From a checkpoint of a small self-supervised audio encoder (BEST-RQ).
Model: 4.87M parameters, arch mobilenet_v2, norm batchnorm, activation silu.
Training: soap at rate 0.0028, 7100 steps, batches of 512.
Data: trained on synthesized solo parts of chorales (CocoChorales), 39062 training examples, 93.1 epochs.
Rows from block 5, named by matrix and row number. Each number is 500 + 40 x the weight over its row's rms, rounded and kept within 0 to 999. All counts start at 0. Numbers have three digits each.
# convs0: expand pointwise conv (model.blocks.5.convs.0.weight, 1200x200x1), inputs 0-199
convs0.254:555504466493487557504473553447443422521533551513534438472477501514452528467471584511563489532479519480518480501504536535547483533483543511525518533473482534470532488499542392500534436528459495521517490533491518507522503623506529504543488561547524509564519480481443433531455614563506466550437439468521495507534505454469464530500475505575531532525440496532425529505501520474501498462523486425560445494466417454490505477480585453471475497487517462516521460430488527479520544553551540510534490490500439536483578582516504585501523470503522558542577427494451576507478427543478458488497489483444462504560540
convs0.255:553434564534460516455501501517543528470443568518472444500487497492476438463548491492443473521565625522491453463477471492506483537554515464505529471409509515492524483466515479505408539538465498531496546586474535516534406546505511494543495488519454471469466568488505536450523442467509520548446428483478486451526524497533507493498487433515517503533530506529458455422510469515478579446463533506566568453432541482572564520402506528552500386518515482510505545511531479482459516476467469503554496467524422491498532531513471549456556480484510426413476515487594532477482545504496478540510528479513466449461451
convs0.256:510505471409505459503537551529493540481508519587568428495483452459496474536574510497482450503498531414513552550492492508532509511524509511527502568495534495477522493513505497520515530551460507540528387455476533564518520473467448481489499470486551523483467533544482545530579553449519472515490515495472489484531523451487536465499535472611514478441396466474509454475481461507518519569519436499520553494450503566515550444469559431464551552482497530474501543388475542426437438572451504491435513464408473531499532474459477474443499498457476581493441443475503555467486482451469465540514478471440512494567514
convs0.257:531472512500468519487442519567434530492440550479526454452451529554565497571511437491480444515481549421511486442506481520520553535443504508521500479473474442489530500445549536537582525565435517470472602481476486522478471523490508538458520511488538574483541508467496537556469548481502541540540477509478599487535540465471487501487468521547538473440628574515515486497520516553535562492522548438473499525495490468500513503493536546527603486475513510562515525443532494482409469552518526449521434501474485477566503530500595543553494487463492476577435431474527495527442539522573507520572532465513523541529489
convs0.258:523445505473427465535500536442470513484514530433573525571487512515498539521455586459477466496496585534497480470536578492530533441521514586534519486519451563489524509523586499501431461524466541539500467547494439464503530507492513477483488447468521436548475423507542516532428461447501561495483443454511524394494502531479428503476534485508549516491530456495489462580503539479429491517594572460511494515478541489471440518498554440520548528511511441503454469493578430450425503449551459460518527510485489548500506541505493490513468559460465518460498559455570539541424502532514483495539517493597510489451453
convs0.259:567550485508496523516535428501467512497462469464472431508481511502458513475417552502417464579512475502542500490483540533463529512498523485453530544524506543454516422498533499435482603543439506560456504512500558508516504441531500508478461521540492527522463519532521489516433491502522486490414493516517519507517382513540471541525501597520564510515515484510490549568460533512532492560470501527545413597515573465521531587557543502432524441495481545504502528583522486570490520576459414536456558483528462498472549483531556477493547485511490512487546486499452536519522510498536426469427541508605528477507471
convs0.260:523468488458622474504535555466566558485527531440466524502480477470446527507498504477563491520540516481555509562536508518551518453535467469488496448542587477495451516561516471485524507520574519497480439507469519440508510490480491513559496553493507501499486515498489509544490511509468470492550520530424531532531548511471517429519506534465532419571478534461449458438453591485484515458439456573568466470502487518586478565478489474467475510488498476485476366511538536475556451417473496440496472514489416493461564582500430580523488558484485513548516505507542536469455503492422557549579468506454491469500526
convs0.261:501487422553491473501540475485524480509489521530511515529444485417421457603564454481514519501462522491495450578483555526567501516453534527505504523504518541495491552511530459455545538406552489437499480480493536512530513490448447465488524513464534503496535548570451517492532511513569501532569474464505528524450500522562495494463442556429485476561527508535505566548514470536524500534497527515543520426478552525488477483531484470484458534534498457510503527467445474459547475518444538552450474533496454459450512521487510391395585588522537446490478561459454450498520578517548578436445515559499500499481588
convs0.262:492448463482527487486542453545503587503510477411433490521535496497470591486469528499497524503503435580495511525500466459426534543466587525531475416461464481547469470488514466525489588560453485448465511482460522577466469438519489518488475528441531532454516498394416485520492537537494515503507467473549505485514526514471536568440522506425510576539483525480483554459431541419532510522486528464519501535483492487529539510447545572449581481550535533551484619488531472541477481529466529480509488465489492489484506470489485450486559525563589549487477502427504496529477458522476522518464430440554445495489550
convs0.263:430495556461582532449450508561470478519507541485492516465431524449538481541500499489510525493496504487510620556460480427512478518486515537563438499451457494481511495511484524505581472545528452555495409454499477538539500560575497453506493539539499437527483562502471441494459531506487520504472530470576469467533467522487552493528514456521437553524456447518464552535492471516496514505536456543467411493526480508539429441544457498543493435372555488491444494457567476543471549451430546495484511465491523476502493470555488471525470521534477469507513451383516520491424470452514439431540552456466460480494505
convs0.264:517452522502496530539482512556472535545504453504488505427481435526403537581502535434526512491545495513568512518516464512558437507558533452536482478490489452461485539487489532435447462537466522485607488477555466524478529472490461514520564440522499464543534487469509503562503461446518519535474432523535523471560440543527516414530517490562504507470541482578506497485574511582533526490464461531566518520412534510524481474565542460456538444452500515499527485540539452401470525572443548535490467510521509479522503523488482478582451499571502560418515474451426496513530527497533473476515453567507510572579473
convs0.265:506483491580524484559566528488463562478496505504437459551507499582532451466546505525491489500446546429570497585515512481500445493494513487561452503412513464535469523557499462557483504489531538494509483543474500519479545431546503507440555507546441496461490484447442557533450428445455437531423462500523511478499501572504471493487530499589493500550414526436469480456484559461520473478453511516539567521515495499541498543497501517448501516511528447501534481477546586531411488460458508448533537485487499512422461464461555435432531528485510459462502514454551521449448580550483431505482569430525445515462494
convs0.266:481483494522549413503511448456480500494601441524463526505488471495443466475505524564449447516529539478493576466456549522438580462571534490446494496503555506520476575519502537554401514545473470471519469531542547457477452478487519528474564485537443497528504439479533515483429494552515533537416540472518570527488509476497457551509532598520447459491423583478501529528432421505539514608544483469508553459469462553480490533483543446509520492471472465501497541546526546513414532549482484458519421532413492555502493440483508472490467529454462499562518530466508449483481489519489490497468526497415504518520497
convs0.267:551491488531451494548540465480459511419506573553456490457503505445468481535502475514482449528474514482475470524519440520441474451589461453547482555467492515450459503475535478481492453557521512481522491568498571564478542477523488507487530468488532490500520450552463562510516589480461501465475553516456487460502445541557474466568548515526520489511502493480443556482557536535396485406453597482532545437560491494509532531401536527519512510442493477465481472575534474529532468480471467500539534447522448569512476503519552520563516421560509441491450590549505548551478512523557558470552528529495445481525555
convs0.268:475459530624523530522402465450466480513563546462499478440495524583567506589444538459443498492584446511534463460418518514529498481526490488526505445497557514467514478414508471502513392529490504550514451540491512459510456442472546449488500466525565524453542504483486441498467537473478450533534472504497470499469554487377543463441462484578507528540501479503565535543482457503518553438480537459427497554528493528516500488539451471551403557490529529466476529520511484507546448483447484426538490518496479529527541455492473493531518523518458497562510532525543477513538496531553436517571470480472489469497464
convs0.269:412438536528554417544480444539526515442450521466507426499513466497490440547513521487463538493492557512530466496548531478605463503489518531577470518481524518478535490605490553415428556485549454545424465509536502492502489510454423488546445484541506472436555495505482457413510498487526415557564483541571479543497478496548547485483514510549490505517550469498581487547526435475505467455560464588491483495487493535492552512419429477557475512444470466461426492569476524493506498458473530516516539463548514487473487499517502497494552496498459504552526519479490465532495519398524508413458489512481559512492516
convs0.270:490519498468541509436488489468458496512443531591510452491479460499536493477542499580480477486444476512436506455514588483506485497525494531560472550489523479485519544525473491500517496595453481494575520568569533514456566534516483468537530573505547486444456551493539527509499501463437494504430417425426533537518483478504472435526495484541504451526423548470504524529463545547452462489534499409581518442512519429555467529476540602560562497516564561496497530488508492536446486491503571516504498476500445484516577462474475455477475495549534470585504514478434529506484511526528478600471489495455456497425444
convs0.271:452510467514448542564466456458485531490523510433419530474536547539484510545485467475485494525494466492585520531435496434429501542485505492465416528536525405462493464465538453541471430494483489504586555530481471456507497458513543574528498501485499467500474465452438462526458462544492505522457503457508488441597510598517478470588483530521492624560519526504485540539546500498495451558459479480536467525435508465425543415559480501506480541633480493470452539541541480537474479554468506458500528479545499444453515542470494515494484491545449537496464479455505535513517510459465523484558524478495469522449437
convs0.272:458491503467545478466469527440522489500507480453550521464463494534466489488541464560495520511475414464440503528559496519450509455483539500471500433457606523428482528454589553473513500440502483553529447480454433510479517516459512499493509491470498496498489479546519482463488551548403453491490492525505460495526462519497589582595535527533521476547475548458540423567467516548542423524531482494450468472552432526477495532460497512528439527551578430484483517479537452493481578462516579579530441571487540482538538519499474520534510485551453497477414531485462514432453448449455476446523446499523549500465470
convs0.273:452484462472456456500489458535544521511490516482542509509485538517560545493480416439497451517567447581512496594522515487507612568481459523510472493429506515512485473480514515538489508496509509537500512528484531500458496528501428499545418488501508533445428486531504442510547502445581467505474516516519504508497575615407490477446565486518452502463524432507512506498461449514491513496496566526528499463455515502522562532423562531561491492441482475530482427457515488449527502505433489524500434489449460576561461451439515568484465469470539513523456548480586497491439538522481541479441499571472557564537441
convs0.274:516519483433481506438508413573581529437497530499518480499507485542483462462451430504482474501533499493492510528517463472534583580487487466459499459432503474490504503493517475537503493532443496460488493554603479534502494517443507532466497545514515502533545516479452635490559495489499479534492547514432477453456551473514512430511458447526531464563524428482440522436468526490462479523461562466482522552490508474517548429478460507502449464454544508562475540495533485463526512512462502504578524456464441537494556480466533535448487510553501414508469481489432576497517493444454481468407448357563495497509516
convs0.275:497473537451557508465487456462619464479507510499540540479494501463487530407446568469530511502486591517532519449443469518478538468450530525481571449508524473529466475527474571488533527472539548559536464513481478436496505470424480611526435529525501471528538472492549425495445538423557433464511544496508480518426499501524448544522537475443452453480568534528512518420475486484487497529576495549489536509493497519498484533505377489519473533583435554464423515426505507510502534523505513482523465462507496493449504511484500441457554524542514494523515521546537594534445493490489495542530562461425518504541532
convs0.276:433524467474509586468536560420456547528505442453548457529479499501447560554549485522526489500484476470480408500502550482487490550482490475486463479570515454504484445532485434484517470534438496457484550509429503520457530514496465494550509543434475445503532555515530551480573436467545487520444464512511529469534484436473483494449452429481524522575533528504463503515553521468526562473500460502510536484488517465502460511401564509538525558531522498501554517491501439446396532447572483557532486486438482418478490541447517473521507575558495450582468428487471479537570442506503464501466476486487412561508536
convs0.277:503534466437476480468508563494486497498479578501515443489493507493513474594448499481540516482465515494407521458566442497433538525390521514496498517485412477568532498423496468490467543508533442469499482476528504493463480526520517457444505535468511526604501525498500474456458503537501499539541505491407539570496461473486506536530501538515524456575425491477432418463502505537520464504569489463417457476507479451489461439488576492494476538480591491514565475492524480486559495508414493522492543481460595470527571438478556451504454509469539541464445491494474517464576502479473562472488470535559466414497482
convs0.278:491496524469544559539484536451485495550501544494529469525443530562494479484424538481499598488538487572515494482519478443560454506523518540519426434442507463553522482520443458478494489467476458517492485476533542462519569546474568463516445488441536451470539511500507540436531527570522588517481455479498570446520492580487510571539509526453540524496448452477528552507487497495564501486444523517516423538461484520506468511499405409528503482509423632473451469464519551523487513494458467496561545534510494523485498507480490502502484500498506556586505516430505530521537484491446575537502475431419402511527466
convs0.279:502536428472498440559547475549474535517499519481551544464576477479451513509499466493552540520557463518553552521519491464545468520513523533485578467443530495483560467559546488517475499543483500439438429491539526535475491488498512540548496516510420514608449486416460501510605494476540535480495500485439600422570487488551501473531423523479538447452462530463538510454487468533519461471504428554501499447536519545542500525591544491526505458548429475498450519515536539582491476483490550532510465523393516556510517515513522483510494523538549564451572497460518514513437523525540483509462528515536522468480416
convs0.280:502483458556541513460542533591511471517568518494408480497555471461489488413448466479582513532538521571551507492459508499553542467516566503477484474513484585473465441549402465512485481529464439477471474455469451461513461431489530520553428510428474522476500486575484552486488480513556510412472505498534547611443452490439403495464498470559518517511497496540510471520503486478521522529474491459492539473500555517452503519449518490466506491520457456540510518431563455513567481529457467504539554514504522517534531465491416549546467529453421535549519467481466478518487479575489483423491570484522516442457466
convs0.281:521564443463488496499442556513543472514523468535514431474432556446484504509519526505461441474473461500567531498550511510543508473531448469461511433490485536445483470477540492485531513567553565543608437462530557527499525449516472466483448502481562562476518482509573453470418514472552494529504484529430566449562463541466524446493498494538465506378517462496485423573490486510496439544526464476503510480411543459541509443566506484477486531465425467474564478478535514466508462556444492519509438445465462461494476533520527535579430512517462533462535539518456497472530445495482467473478543565526569474538510
convs0.282:493485478473406464467547429525490428489479476531586544506521474478621410504452525458489493496499498498468468498493510477480468523479495528574442487451503435527552521504516453536612487428459491460513499479519481541552515504457488470514445496491513554451566458494458494489486564471543566494574522467561518496434460554560503510503455451481455506445449491529486498588522529496512488458524459569456442549491533517475541518424516452459528547417513469481491497492521528523505483540420422476449534528492557482418504461501421513439432522539542504491518455427476538487520496490556544499508525548494427483499457
convs0.283:505507572472462515526567517521460537522509502499559473485471430491464564458501497381482533431534504534548509508544468520536551491589470478497476491481498522531511512431457477522445474541520523458478511492471505538501527481545437493447476521522479473502502401468486468522520513459536432480530505465535547566504428517556478535481499546479563516444571501514571467449485522543436464553506597550453565579454465516496496480448553533538519511546477505485460505579476523475568539512514545565466412470437436508551506450516425489432459500431572475498518424442469495493453508471488487530483520556442503514490453
convs0.284:510511565521525519490439504526508553486486497524488462453475438530601553500479446427551547482523506530490461446492480446446553495473469493519557384490524458488489509474497476435473525549412508567507526551544543457488544513488492529561569520502546511444483491422530454484467442478554554497493472482510540481545489410541509511493450498639484496495459485544505475558510578504459537545526466491517472493481460501473581516484510538529491506584458525495559485563512527465511549449538551527498451488464455546525508490511531538496449481503528505582587456491506517512456506414462529429473525613508501497506472
convs0.285:505481606516548532456472482473511447492593534458507531544509524505513499528425505508506538540506496488481442374419495489491518494488533536536571572453504533471547578515446540510527500471397488507458525479538504498522524500519538502458479557532476497490556524534477485502511488572521460545601501506492523465504400488508483522543575462505494470484526479448502459558423419543459523480537455565511527460438494512526413486489481501577541454453493391368487472549502485509533530487487486517463492518456494456546548515524462531463534493468504477449464512464505536479472466416520520509436510509522449501520471
convs0.286:457469477526537497523572454496560510501446439508499544549516536464506425597438518573568490497550480478501548498433506432507521527483480511464557417519458541475446536500536493558515401501475501552507520486499581525489480458487493534592447412468466487528541466508432472557569462487480519509539535525502466538445471478533511522429509470498540566566450561477543486476475461488449482486444557494440493447505484571480453542504485459437506582491429551456449545523502470468519532483483481493479452468447499456424477493545525553514508505483524485533520474447501510486398501439520544488545460509489544529529563
convs0.287:537523428508507580492490543447475498499578473505546455511470498523483555561507503483496554565483541461521518500424469478519547515491464504503517512448504535508517566485535490497534518493584545543468480557543497427509551474553560488516540418422477539514541559432541505498594483521454478471512464455493482474511488483572493549535505510517521491432485454482521486524571594495499518479473538435564501543581447534506472462502479484547511473504494484454534586442444488527491513485483528414527545487529540578487434559583522567550492512541532528412527530510522475547451531511510574585496490431491572519518496
convs0.288:396533472558521543489463559501463546484456422529490485497507571551518586403539548498519509491491504526476536537464568487470495484475525553512470550511521506530445536473531487387559454435472493456486501514603564484473496504500437503580492503498489496560430525502441530485511545484525505517540447461441467491495420459548525479534541452480533418463530471515450510506419514495460504504511508432540456505452511460534475478525447538530488420550493479505496455437542503540523498519502419483505480588521580504432534431480516411491543483490543528489532487454498432489455521470525504519464531570479499496491443
convs0.289:490501515476507514480569496445463515560525419574488455536467499424392571463448536497552483526511518513529491519506461517506454549536524523623518490532519483462494503573518500581517545591508493459470464447519413469534465573533511477583446499492471470550474471478506388467489533482536435497483542533513531414517528538424470455490458525524492578536523547501469512510486516511440499483525497556468464429428466487517463484468529441522476480455497432495553546495471491555441501514472516465475499500501445532503527512447470588507439523433483494528419494446462521490449445514501464473488475469509486477456550
convs0.290:467511520557488524475596515506476594546528501539450540496503430517553520530529509510496483508525492499497442519531618577487541450501482511493465560455483529488484475468542494493475500474498535445521551515485494434410513536573581491482532515557515531502539457496529425542503393505446546576560507461447514455452539503463504487519545473484511471485545392488482526526484547486547546528499513491546515509507464504566509450566590519506582478510439482496423489522558479554461487479494518439579520476475470446519488469496472510424520562532443531481486489500564476476551552533489535455430540467572519490443490
convs0.291:521512495535444433477565439555549445440479533463469480563479445526505451484529551431469568528569500581403478536567480462519482541516492551533459518428487537489472490492483505539514516450543539529507508542415571545567523452531549478472488538543529476481548425429500490468516544539416433492479575475505513525478467528608473502496534548503473523543559521483460547450510516564505470457502482502521501532573513474505563507474560489568536502487478534458489533579455427482498540485480554474562509475489437464456474459495477552459485497484459482516470524525443547534474475503538484533539514439440528566466520
convs0.292:496508498486540442503469504434489561517511457543531510454451543524452441521482491430437484495461469496487491570491492400559475473535510475497491462495510520528540502540501519483587544479464465530519465498473447502515506485528503541433526519461493523505501560479450563458549459550513507525460482528538481558520538557466535508610549447522533488540384533504549446453463497512584530499488453542406456494523477465482507443480535574494534491464504440491519517531624511526502527498453512509548502470497493549455412506575460433531469545496517521517473444519468454554415489539403524490489436527522481487466420
convs0.293:512490461494484516523460512482505445571488551520568478484530515508584490467461500493451434497585523491562567528447558413518510524448557536526466552474501476450458485516591498512527448572454467462529554501577520560530556515536540479503500432571475478509510494495462466452511467451498522547495549488393491474448527586529509529523491441520466447486477536545550579492527475532493487503451511440521474451435485466466519465527487556531496558446513362480533520493517517554531461512493458469480502549518497517485521505488546456538508553522523563482501468443500519512535412506469403485468543468428488524506551
convs0.294:528502539478495506436518496530526519545521541580531475447462468467436547533456501533487462580539541435552485471468534560486492458558542502498505524453516502518482500487458497480481460530418526474525538530537517483476493458439488513363506545496470473524514583457492455475517523503436436456532524496514481435521469469436477519489518527521392498523500551438476483508513509551478491511513501398484577488501526486510591557469403526502632495532501440547536473541461472431578510526527512463517535473517472527540496523556432455551515491467478537483483482471555486459516477461460469556426493549519459491489575
convs0.295:508558440544426570552460464476476532514582487425479506566509543579543544564443496484475507535483531414493472488491474483474500451482525514513477526567438497560502559468419469504574506477552474506539506541473525479524558483498459476460507421472483531510459466547495457540509490488415490538529525494438549462513508551524592498508533462430447470509531469473501454476459492500417458450437528443442496500486510516431577448538573566502494411503506500433468521448390479442470497538551540413450482487539465466483455513501478511494534501479472524513457512485490523486449553480502536547519495466523460461509532
convs0.296:459534546514539481601503468519503424461511474521458516466479509554521495495541478558505478493538420507507481492479548453559464589443450501433504500510526536519506544482515457542534514525550438495479567469551515454514542617483545530487488553498482509515493416452445524501494519471416487531469494468596462438447489485422405489581476461534507560463535458524513533557448480482500512502508508541449457528581541471484512458479464489482525530510408417494482469495552560537426506559536486512469510445504471461521461496481548570525491518457416488512485503477505506535522503550544506490490538573445551574488475
convs0.297:496471443513504501483534363436574513488499487476561498510465472559536457562424514487523507499444503530537513524476494479597437443512553462489499513469506537481451526550546419447496578514485536515434568468419438484508488456573497576512414549495498509507515506477520451531523507526497475451564539513498497564512459524502481494407475524559465522492462446426571468531404490537521478451443444441453544478473499485510459516538512531458543519509445462461472505514515499437527499538529548519485534465495476474461473566546569464561481560479574529471465516502478488532443510499521490500503550471483537515471578
convs0.298:505482570522435470500491505524477480521498466474481490433507511480426483554483473451516560440451423583509537529515446489488476439467476490589436540600408507525505544398512487517463579516463516487538573411495517516549489458496529423518527495521506528474556481487479427524521553459484398470487508490475482463533513478450494495474438524483522520509492513526487514507505453574461510538533492513541369584501497458469515523535499477520443492504540477535487510533503424478533525510473596488541568551532513547468482490529459475492517478518469499543493500525565490528459546562545599515493463541492434440507500
convs0.299:551511484495505501485466488504530542492475518476490524552535493520535471444476511476480477482448495558535520543496480480510420506482468480470573445489484513544411502545479525495560521540471483464537524495415516457494517561522463536521437539444547474542417513505506534474520495472453453539438520503525595519478470416473520486410526496528554538429442488525463547450483557519472593471464473509450408505482468453505522491454489465459530521514428558548521486491460476423462467515628525458528468507562493471436465546491551538516577575484510455508507496511525483552502419537531523458420537530531507564583518
convs0.300:470508510502491487479454582545559528479455489539440537477502528538474472575550527455490526517485537453546555472467557501522436491509622475449513486524495496557493434410535466488507480531511488513469455452581547529480541510453535520409504503447540504506520445499527512521462557528504456452511556530587552495468534455502480499529477507457490450537543554473532479465503431557472484503558529520423529522486525492512440480486444466477514476495533481501504538604459487465493470484449483458526534421574519487542533523517508549523577487516556537591520476451517448539582502479510476510474593568485466582468562
convs0.301:493457459526425498515536508476518551513504543517468474551580535469467463524458540481452435575490577491569499554548448514510504458509490544434530503498517496507565518420516549480526496484448461581519480523517579474543561532454446539430550491453503440541449451455451522457550525522483531465547556491458450466540449534557485561482464433513475509539492503551541517475519483494555457495538545502471548463459540516536496534474558575537451486510506513474511499456484488441498508416476510524472563463526536517478488459514489517527498528424468459496506513537552561422515639533576481526513490395493501484460471
convs0.302:541541433526510459479516535450473558480540519465536542528505477489505531512526498538537558494529534463467520583530486542506500520500507472516566460538508575482499504453535507442478533529493459460548586488465573548484505525395521523492571470532518532501472463491496547507471443501448544532448415528502568544538506510513501439491458421544446552557447506444512470492498516474530599525439433570525531504417502558531535467579533488558441493522504527546517501480555580430461556441475441495485438484477522458461448476434513448499436569578521498517556491468538520489529520518513443463460453478468521536492507
convs0.303:574550553533515482531494513489452498559455494506554510538460542526574548494461507449580482500521536503505489503529508418504460523484554491467507475518513398537500542425517524461540532478507478526468419580529553468526485498465479527555489493489542506494526530431438462492479530469536429508525515420466568505494567490467470498437457489530499506511471471490555542568486529500362452494496531522553453479486500557496546526567530524605529458523497482481539530468444562545463429465517466593597515511468546516537505464505551504523556537507503557568517527511488441470451470529465526470487492466548549479472430
convs0.304:498537486586472459558541530545514519475605483528436533511460513465543523534405504567565544516503520510483504425557508472546530470542520510538489469513518536561537530516481463490488462516489568491576524563522499514518519453484492484561546499496547478469486465531472454557503507499497465493475454520479535490547478489513489488456467477438492555494523498545499463450474510539564547480481442508445496507574571578510506539475563519516538520511483553520512546548478573526502532488498433498465603507469556529547466505566551549461519394506546579587518555494521546441431558536507594525502431425486537489478501
convs0.305:516493504620481429524465508516535571442539501400422507500453491550538557529566494535500466493469510509538449465492432446520522567496499485457558566540493490517510496466460519489485495400512555506492492532441461547532496481461440514433558500544542538478506602457545517518462471454507489549501532541465476519517458512479552498554528467450493524546488509473461471481426515554459537451500471498514484494474512512512485569514487446565476536433465455534498458456495506423505488432439509468470501439491513453544545504568532553502502496552488485557418465423525505479468574441507453495445429509484485521549418
convs0.306:508456524516504513463540530508512518417447454480476517496450504539482499528559516524443465538511549475513487520473546494494475517497515504516551518532447532491494485531491510569488503455480515532505553550549538530482554457503486417556523500438446406582519580517535488515586538516489396540471477535515505544453515525485567429453510467541515519466538494555492487459503474484446441440562558489504475403566472479492524589466424514528468494513494474473541524461486404448461526535506597510525527471428542534561503594548548463524462404501496484477482482560499461528420537523553539510457450527512490509487468
convs0.307:491443562536503498399574455480522463500470514547554531512525510454456451478502501536515516485410507499500489499517460536540492504470553481437464456491483527514558408469433481474461471431449501435511483501468538487506461528505485487528503455516488544453520539501554479467466453526501500557484507589453508596518580559531479461517460544488460439490514519510524415541448474536525489513448491545506493427492566517499469545484428580569470482509457510443500511474503496553533491432572507513480453532435550508511508497413535500564480457547543554500564564516491451540527453423579498490519563539571519480440489
convs0.308:466470473502534516491505486480475517468544484425544496495534443641568539533473534518560502523567458559435577509465468459494458502538485480499487522558488555462480489493493542483515483524508438521445449506492505529496547462521475484505473509419487403515480496466493429527448502512545473449499503559552497532486439454471493576511541552464463487514506477494520513570440498534474428512475474507460526474489473500536487510510564440461505500512508557560444502415474535474421489434525548481561538455564456445545491456479511481550536543465425429476557507492588561519474602425465470561532474469545493501486475
convs0.309:525481491474501561450515473581538435538543445559434498467470496504502525509506462481509526490475477529536460509481462487481468526498497500505421575532443539560508530468472563442486493480497479554476458539492512533468526522473531546496560503533510562507471536576566492455550456502467486476473516442510487511506483394482508450467442463556564507443493408549462552589482529559475526481560528485530402459413471567539518490535554510570482495487523447434447554532493515560485537478535439472510455565476505530524494517493524474567500475494525493529474471516490479438432512476451605490443574520537557556542465
convs0.310:533527550529518496466481523584463468561447481490507570551489455514522542439503668487452523477460433532532529490466476415583504418537515428475486469468425488440530518576456447558454492508507521540506528483482590541546485575440494506543451470535508467413544476480490457457511512487414484470519504498541547501518507517500541471497523530486465471518482545555458547516492506459473505521550546532487470534551494527429541512481527531455594489559489454541490565568513496485510510510552483486482468503483468507528478485511597502460540506538512554519434501455554491517499435521446556526458519487505459468469495
convs0.311:556549517470523526489490511487499479484540443492441496574495493476518512491557490501518543495477512483517522543542503472509491483471497553454502480498525475432489551504501561524525514598511519494427451491515413491496458515466464548589531573438625490536465543501519529515491414454545509453508446479493520615501466520489435468476524427540445482577509469479426487490543484532481453425482528466489516450557559457473444508517512534549561482488460525500545549501533519577490521525488494468556526420523493543468485423541475483477517454436493543488574537498451537437425505563464443480501500478468502455394497
convs0.312:454508572490502477539477496454475541463474509470482472422550496422519557516552505446534506505467514539502491534450441443490472522468498520464407444499516446474466521484549542535438488541438510460535549608525521509503504566528567507509473544542516499516510429497535515541534460547529504529468534429433468506474473503519467482518418507491443471462443447523554529501562487507515454478422485440458474541511512478486526379533486507533502474506506507431496436465460438530560470559543461552492520479514556532513608521485481456542520497516439463502523539469525531522475428521517524475398552504513454574567548
convs0.313:568507463470566491510480450533469525546594407493503540465541444503514542502513509502477476456415438493456528505490509520575507464524560499567479512556581514456451524568514520483486439568534452457466482499527481549460507420470508465439540484504442473476459553452520531483531519520486580558463460413512525557488470499526496516450536479480494502456493500521471523538427515539503489483429475449506538498412498508444482540508446530549480531590519511494553543448508509391438540515535497545548584485513467502506504456561411424486530540536435489517525460500499460508462465512541489548430479522510500526548507
convs0.314:508491516538473513465513501473502485508510490490536505525529497428539482547508575564519508479519426534470481498414587408526481505505525492414533499545499443442479490557548488516484450550487520488498518539471471556503446465472477597548525443449497513551527562499421517495562522524516551481515468458497453512525544532488481571432496591567498464598543540530513486422486529482442535484485501477524453540485470458446503462441477486519520519485510478500562541514579507533514481472495498508486520468458503540499507491485524526525510396454543533517540362544542558549533501506492419543480492542503631530522501
convs0.315:501570482545438477564489484578507499479491489552536543485477515516480555505532509533508480512589403540520508444469509518525469513534431516479494508497532482503518508523465415469494536503435530414494514505541569486454502576490469490558512469492468595517475459457507478495580514482500454529472453445505509456546504565535517484528493449502538477446559461505573471483507443466500548447414435515524552501491555477536562522547513526526496449448463509478486497497500503505450499451429492528461443501508493562542547490472505499383456475545628500472530492443520503541497516496441480567430552579471562470525436
convs0.316:473462592556440458474554584521453552581479531615475490518514397489480488474428588516425398497565533469546550507469477503547467434449527495505501476480480515479557502491537564511510509454471544464514501465548514531432527532530484516496532490500531503464494546475512443510478488483469438432468501545474529552502542489462503538510486476486458442490489489457487468468478535546477483528463521491490611432533427463466550574451491536485576538465582511501513556560509452520509480452540490508467565504545528453564510476526441485515495468487555498502537566463511470502546454524485514487441518539481458547471553
convs0.317:491494490444475459590538476471471505573570545540573454537506467540499529462484493450439496508524496507542487512525529461502511461517478508414498474523482546498446581475406516482498460495479456520488531534429534514458460481416445570508516432495495498520550555508543489515460513472482477592481606508472581507459582451529489442541488494538464514543569471486480457494567469484524497487505571457470512483557446504561500491497413521588523548483528553452466511488521459436542502468472481489531475521487509530558444532509498513459499460531430533555494554491525560419440495490430502508544478473555550500580513
convs0.318:485558514522489532410418517553492548437449477439643515453490462524537448458552482465516474505478438578506552447488478522469543516446504456487471472500461485502515527607570472468458456457554497504465529509498486526521458538494451441488530543479526469519471524497523410552486516508465495471464527529505593501502480431476550526510554544445459506455495493498547514497523532511518467506514476547460499495460469487529498499533469505583416533510461459488500492499526443397586576508525547421467452528430440501527519510498477537524499563404539538528520460545459498519532446485539520509431507494549468472512523
convs0.319:598503566540488465546485575514520513484481535573537540512492499565511456550476492507541491532475478496503496468463596508514466454427452493518484491554438558488469530462503504471389521485502475468537569440562507470549561447505384423492539588527476461484537540514535492454507467424507555534499448540460529493497499476522417499490467533501447541481484495521491460487505531495524477503476508483443479565519474468452475469596534532562524495518500479540470449508554558525456420535466413625516465517466483471517478491469517504502550505440476567446526502450519535514515520495489475510532513548447442499492426
convs0.320:524526559498559520471528515469503518494574516501492507471568432542571540478463460474592520491535499556564445524465481561477495509513474530498565517541527465569511493476447543414522540519467450473529546528529479505522515499469538511482494475417447504486527501505525443495445454459499546488444483543537561440593516470472530498451493564521435452513500493460555531542494544447501575535537588521522542476514519533498525440546492430575484513470488445489537520441470512459464488491488439459507519484498534535456467494486541542461472464611453568525436511470541478541507496491440466517553492509554633520524574
convs0.321:532446483502576480479542440506445504503505425448495453524491496513514545454483530423529480527430456503521511510565501477565462488505544531541458494509570534436453496516532464517487490484506545446466436453454528543496509563430481486528509512549432472480538528538486445559481507472499461486424493528518564437475501512519472500462502479473528516450472559478478461442462580525497468536514516513551457436500543467479559475471433449526488541512540451512531523564436503584515490481394510558516534454584547503527486495528501439477440496475534529506370498603539551472511503484447472522525521558500498542557585
convs0.322:530513512506502437441503486435552580473459487527490508488461554493436552495504488479516546477430509529463433511505517479557484482540457557457514554507529487499457534524492520483490525543483426447577469504485462476475532478503572507435504467455453565496471517601551501451519547535454567531493486521522488487510396558510521488519512491462470528483534439497478529526550473520431460452499490471608525506519426522448490481548493462481583569439465501440449533518481528530482526450494525485552473445451530462525463523477461430547516585483476503526402500478523441458467543492478544510425525519468515495631542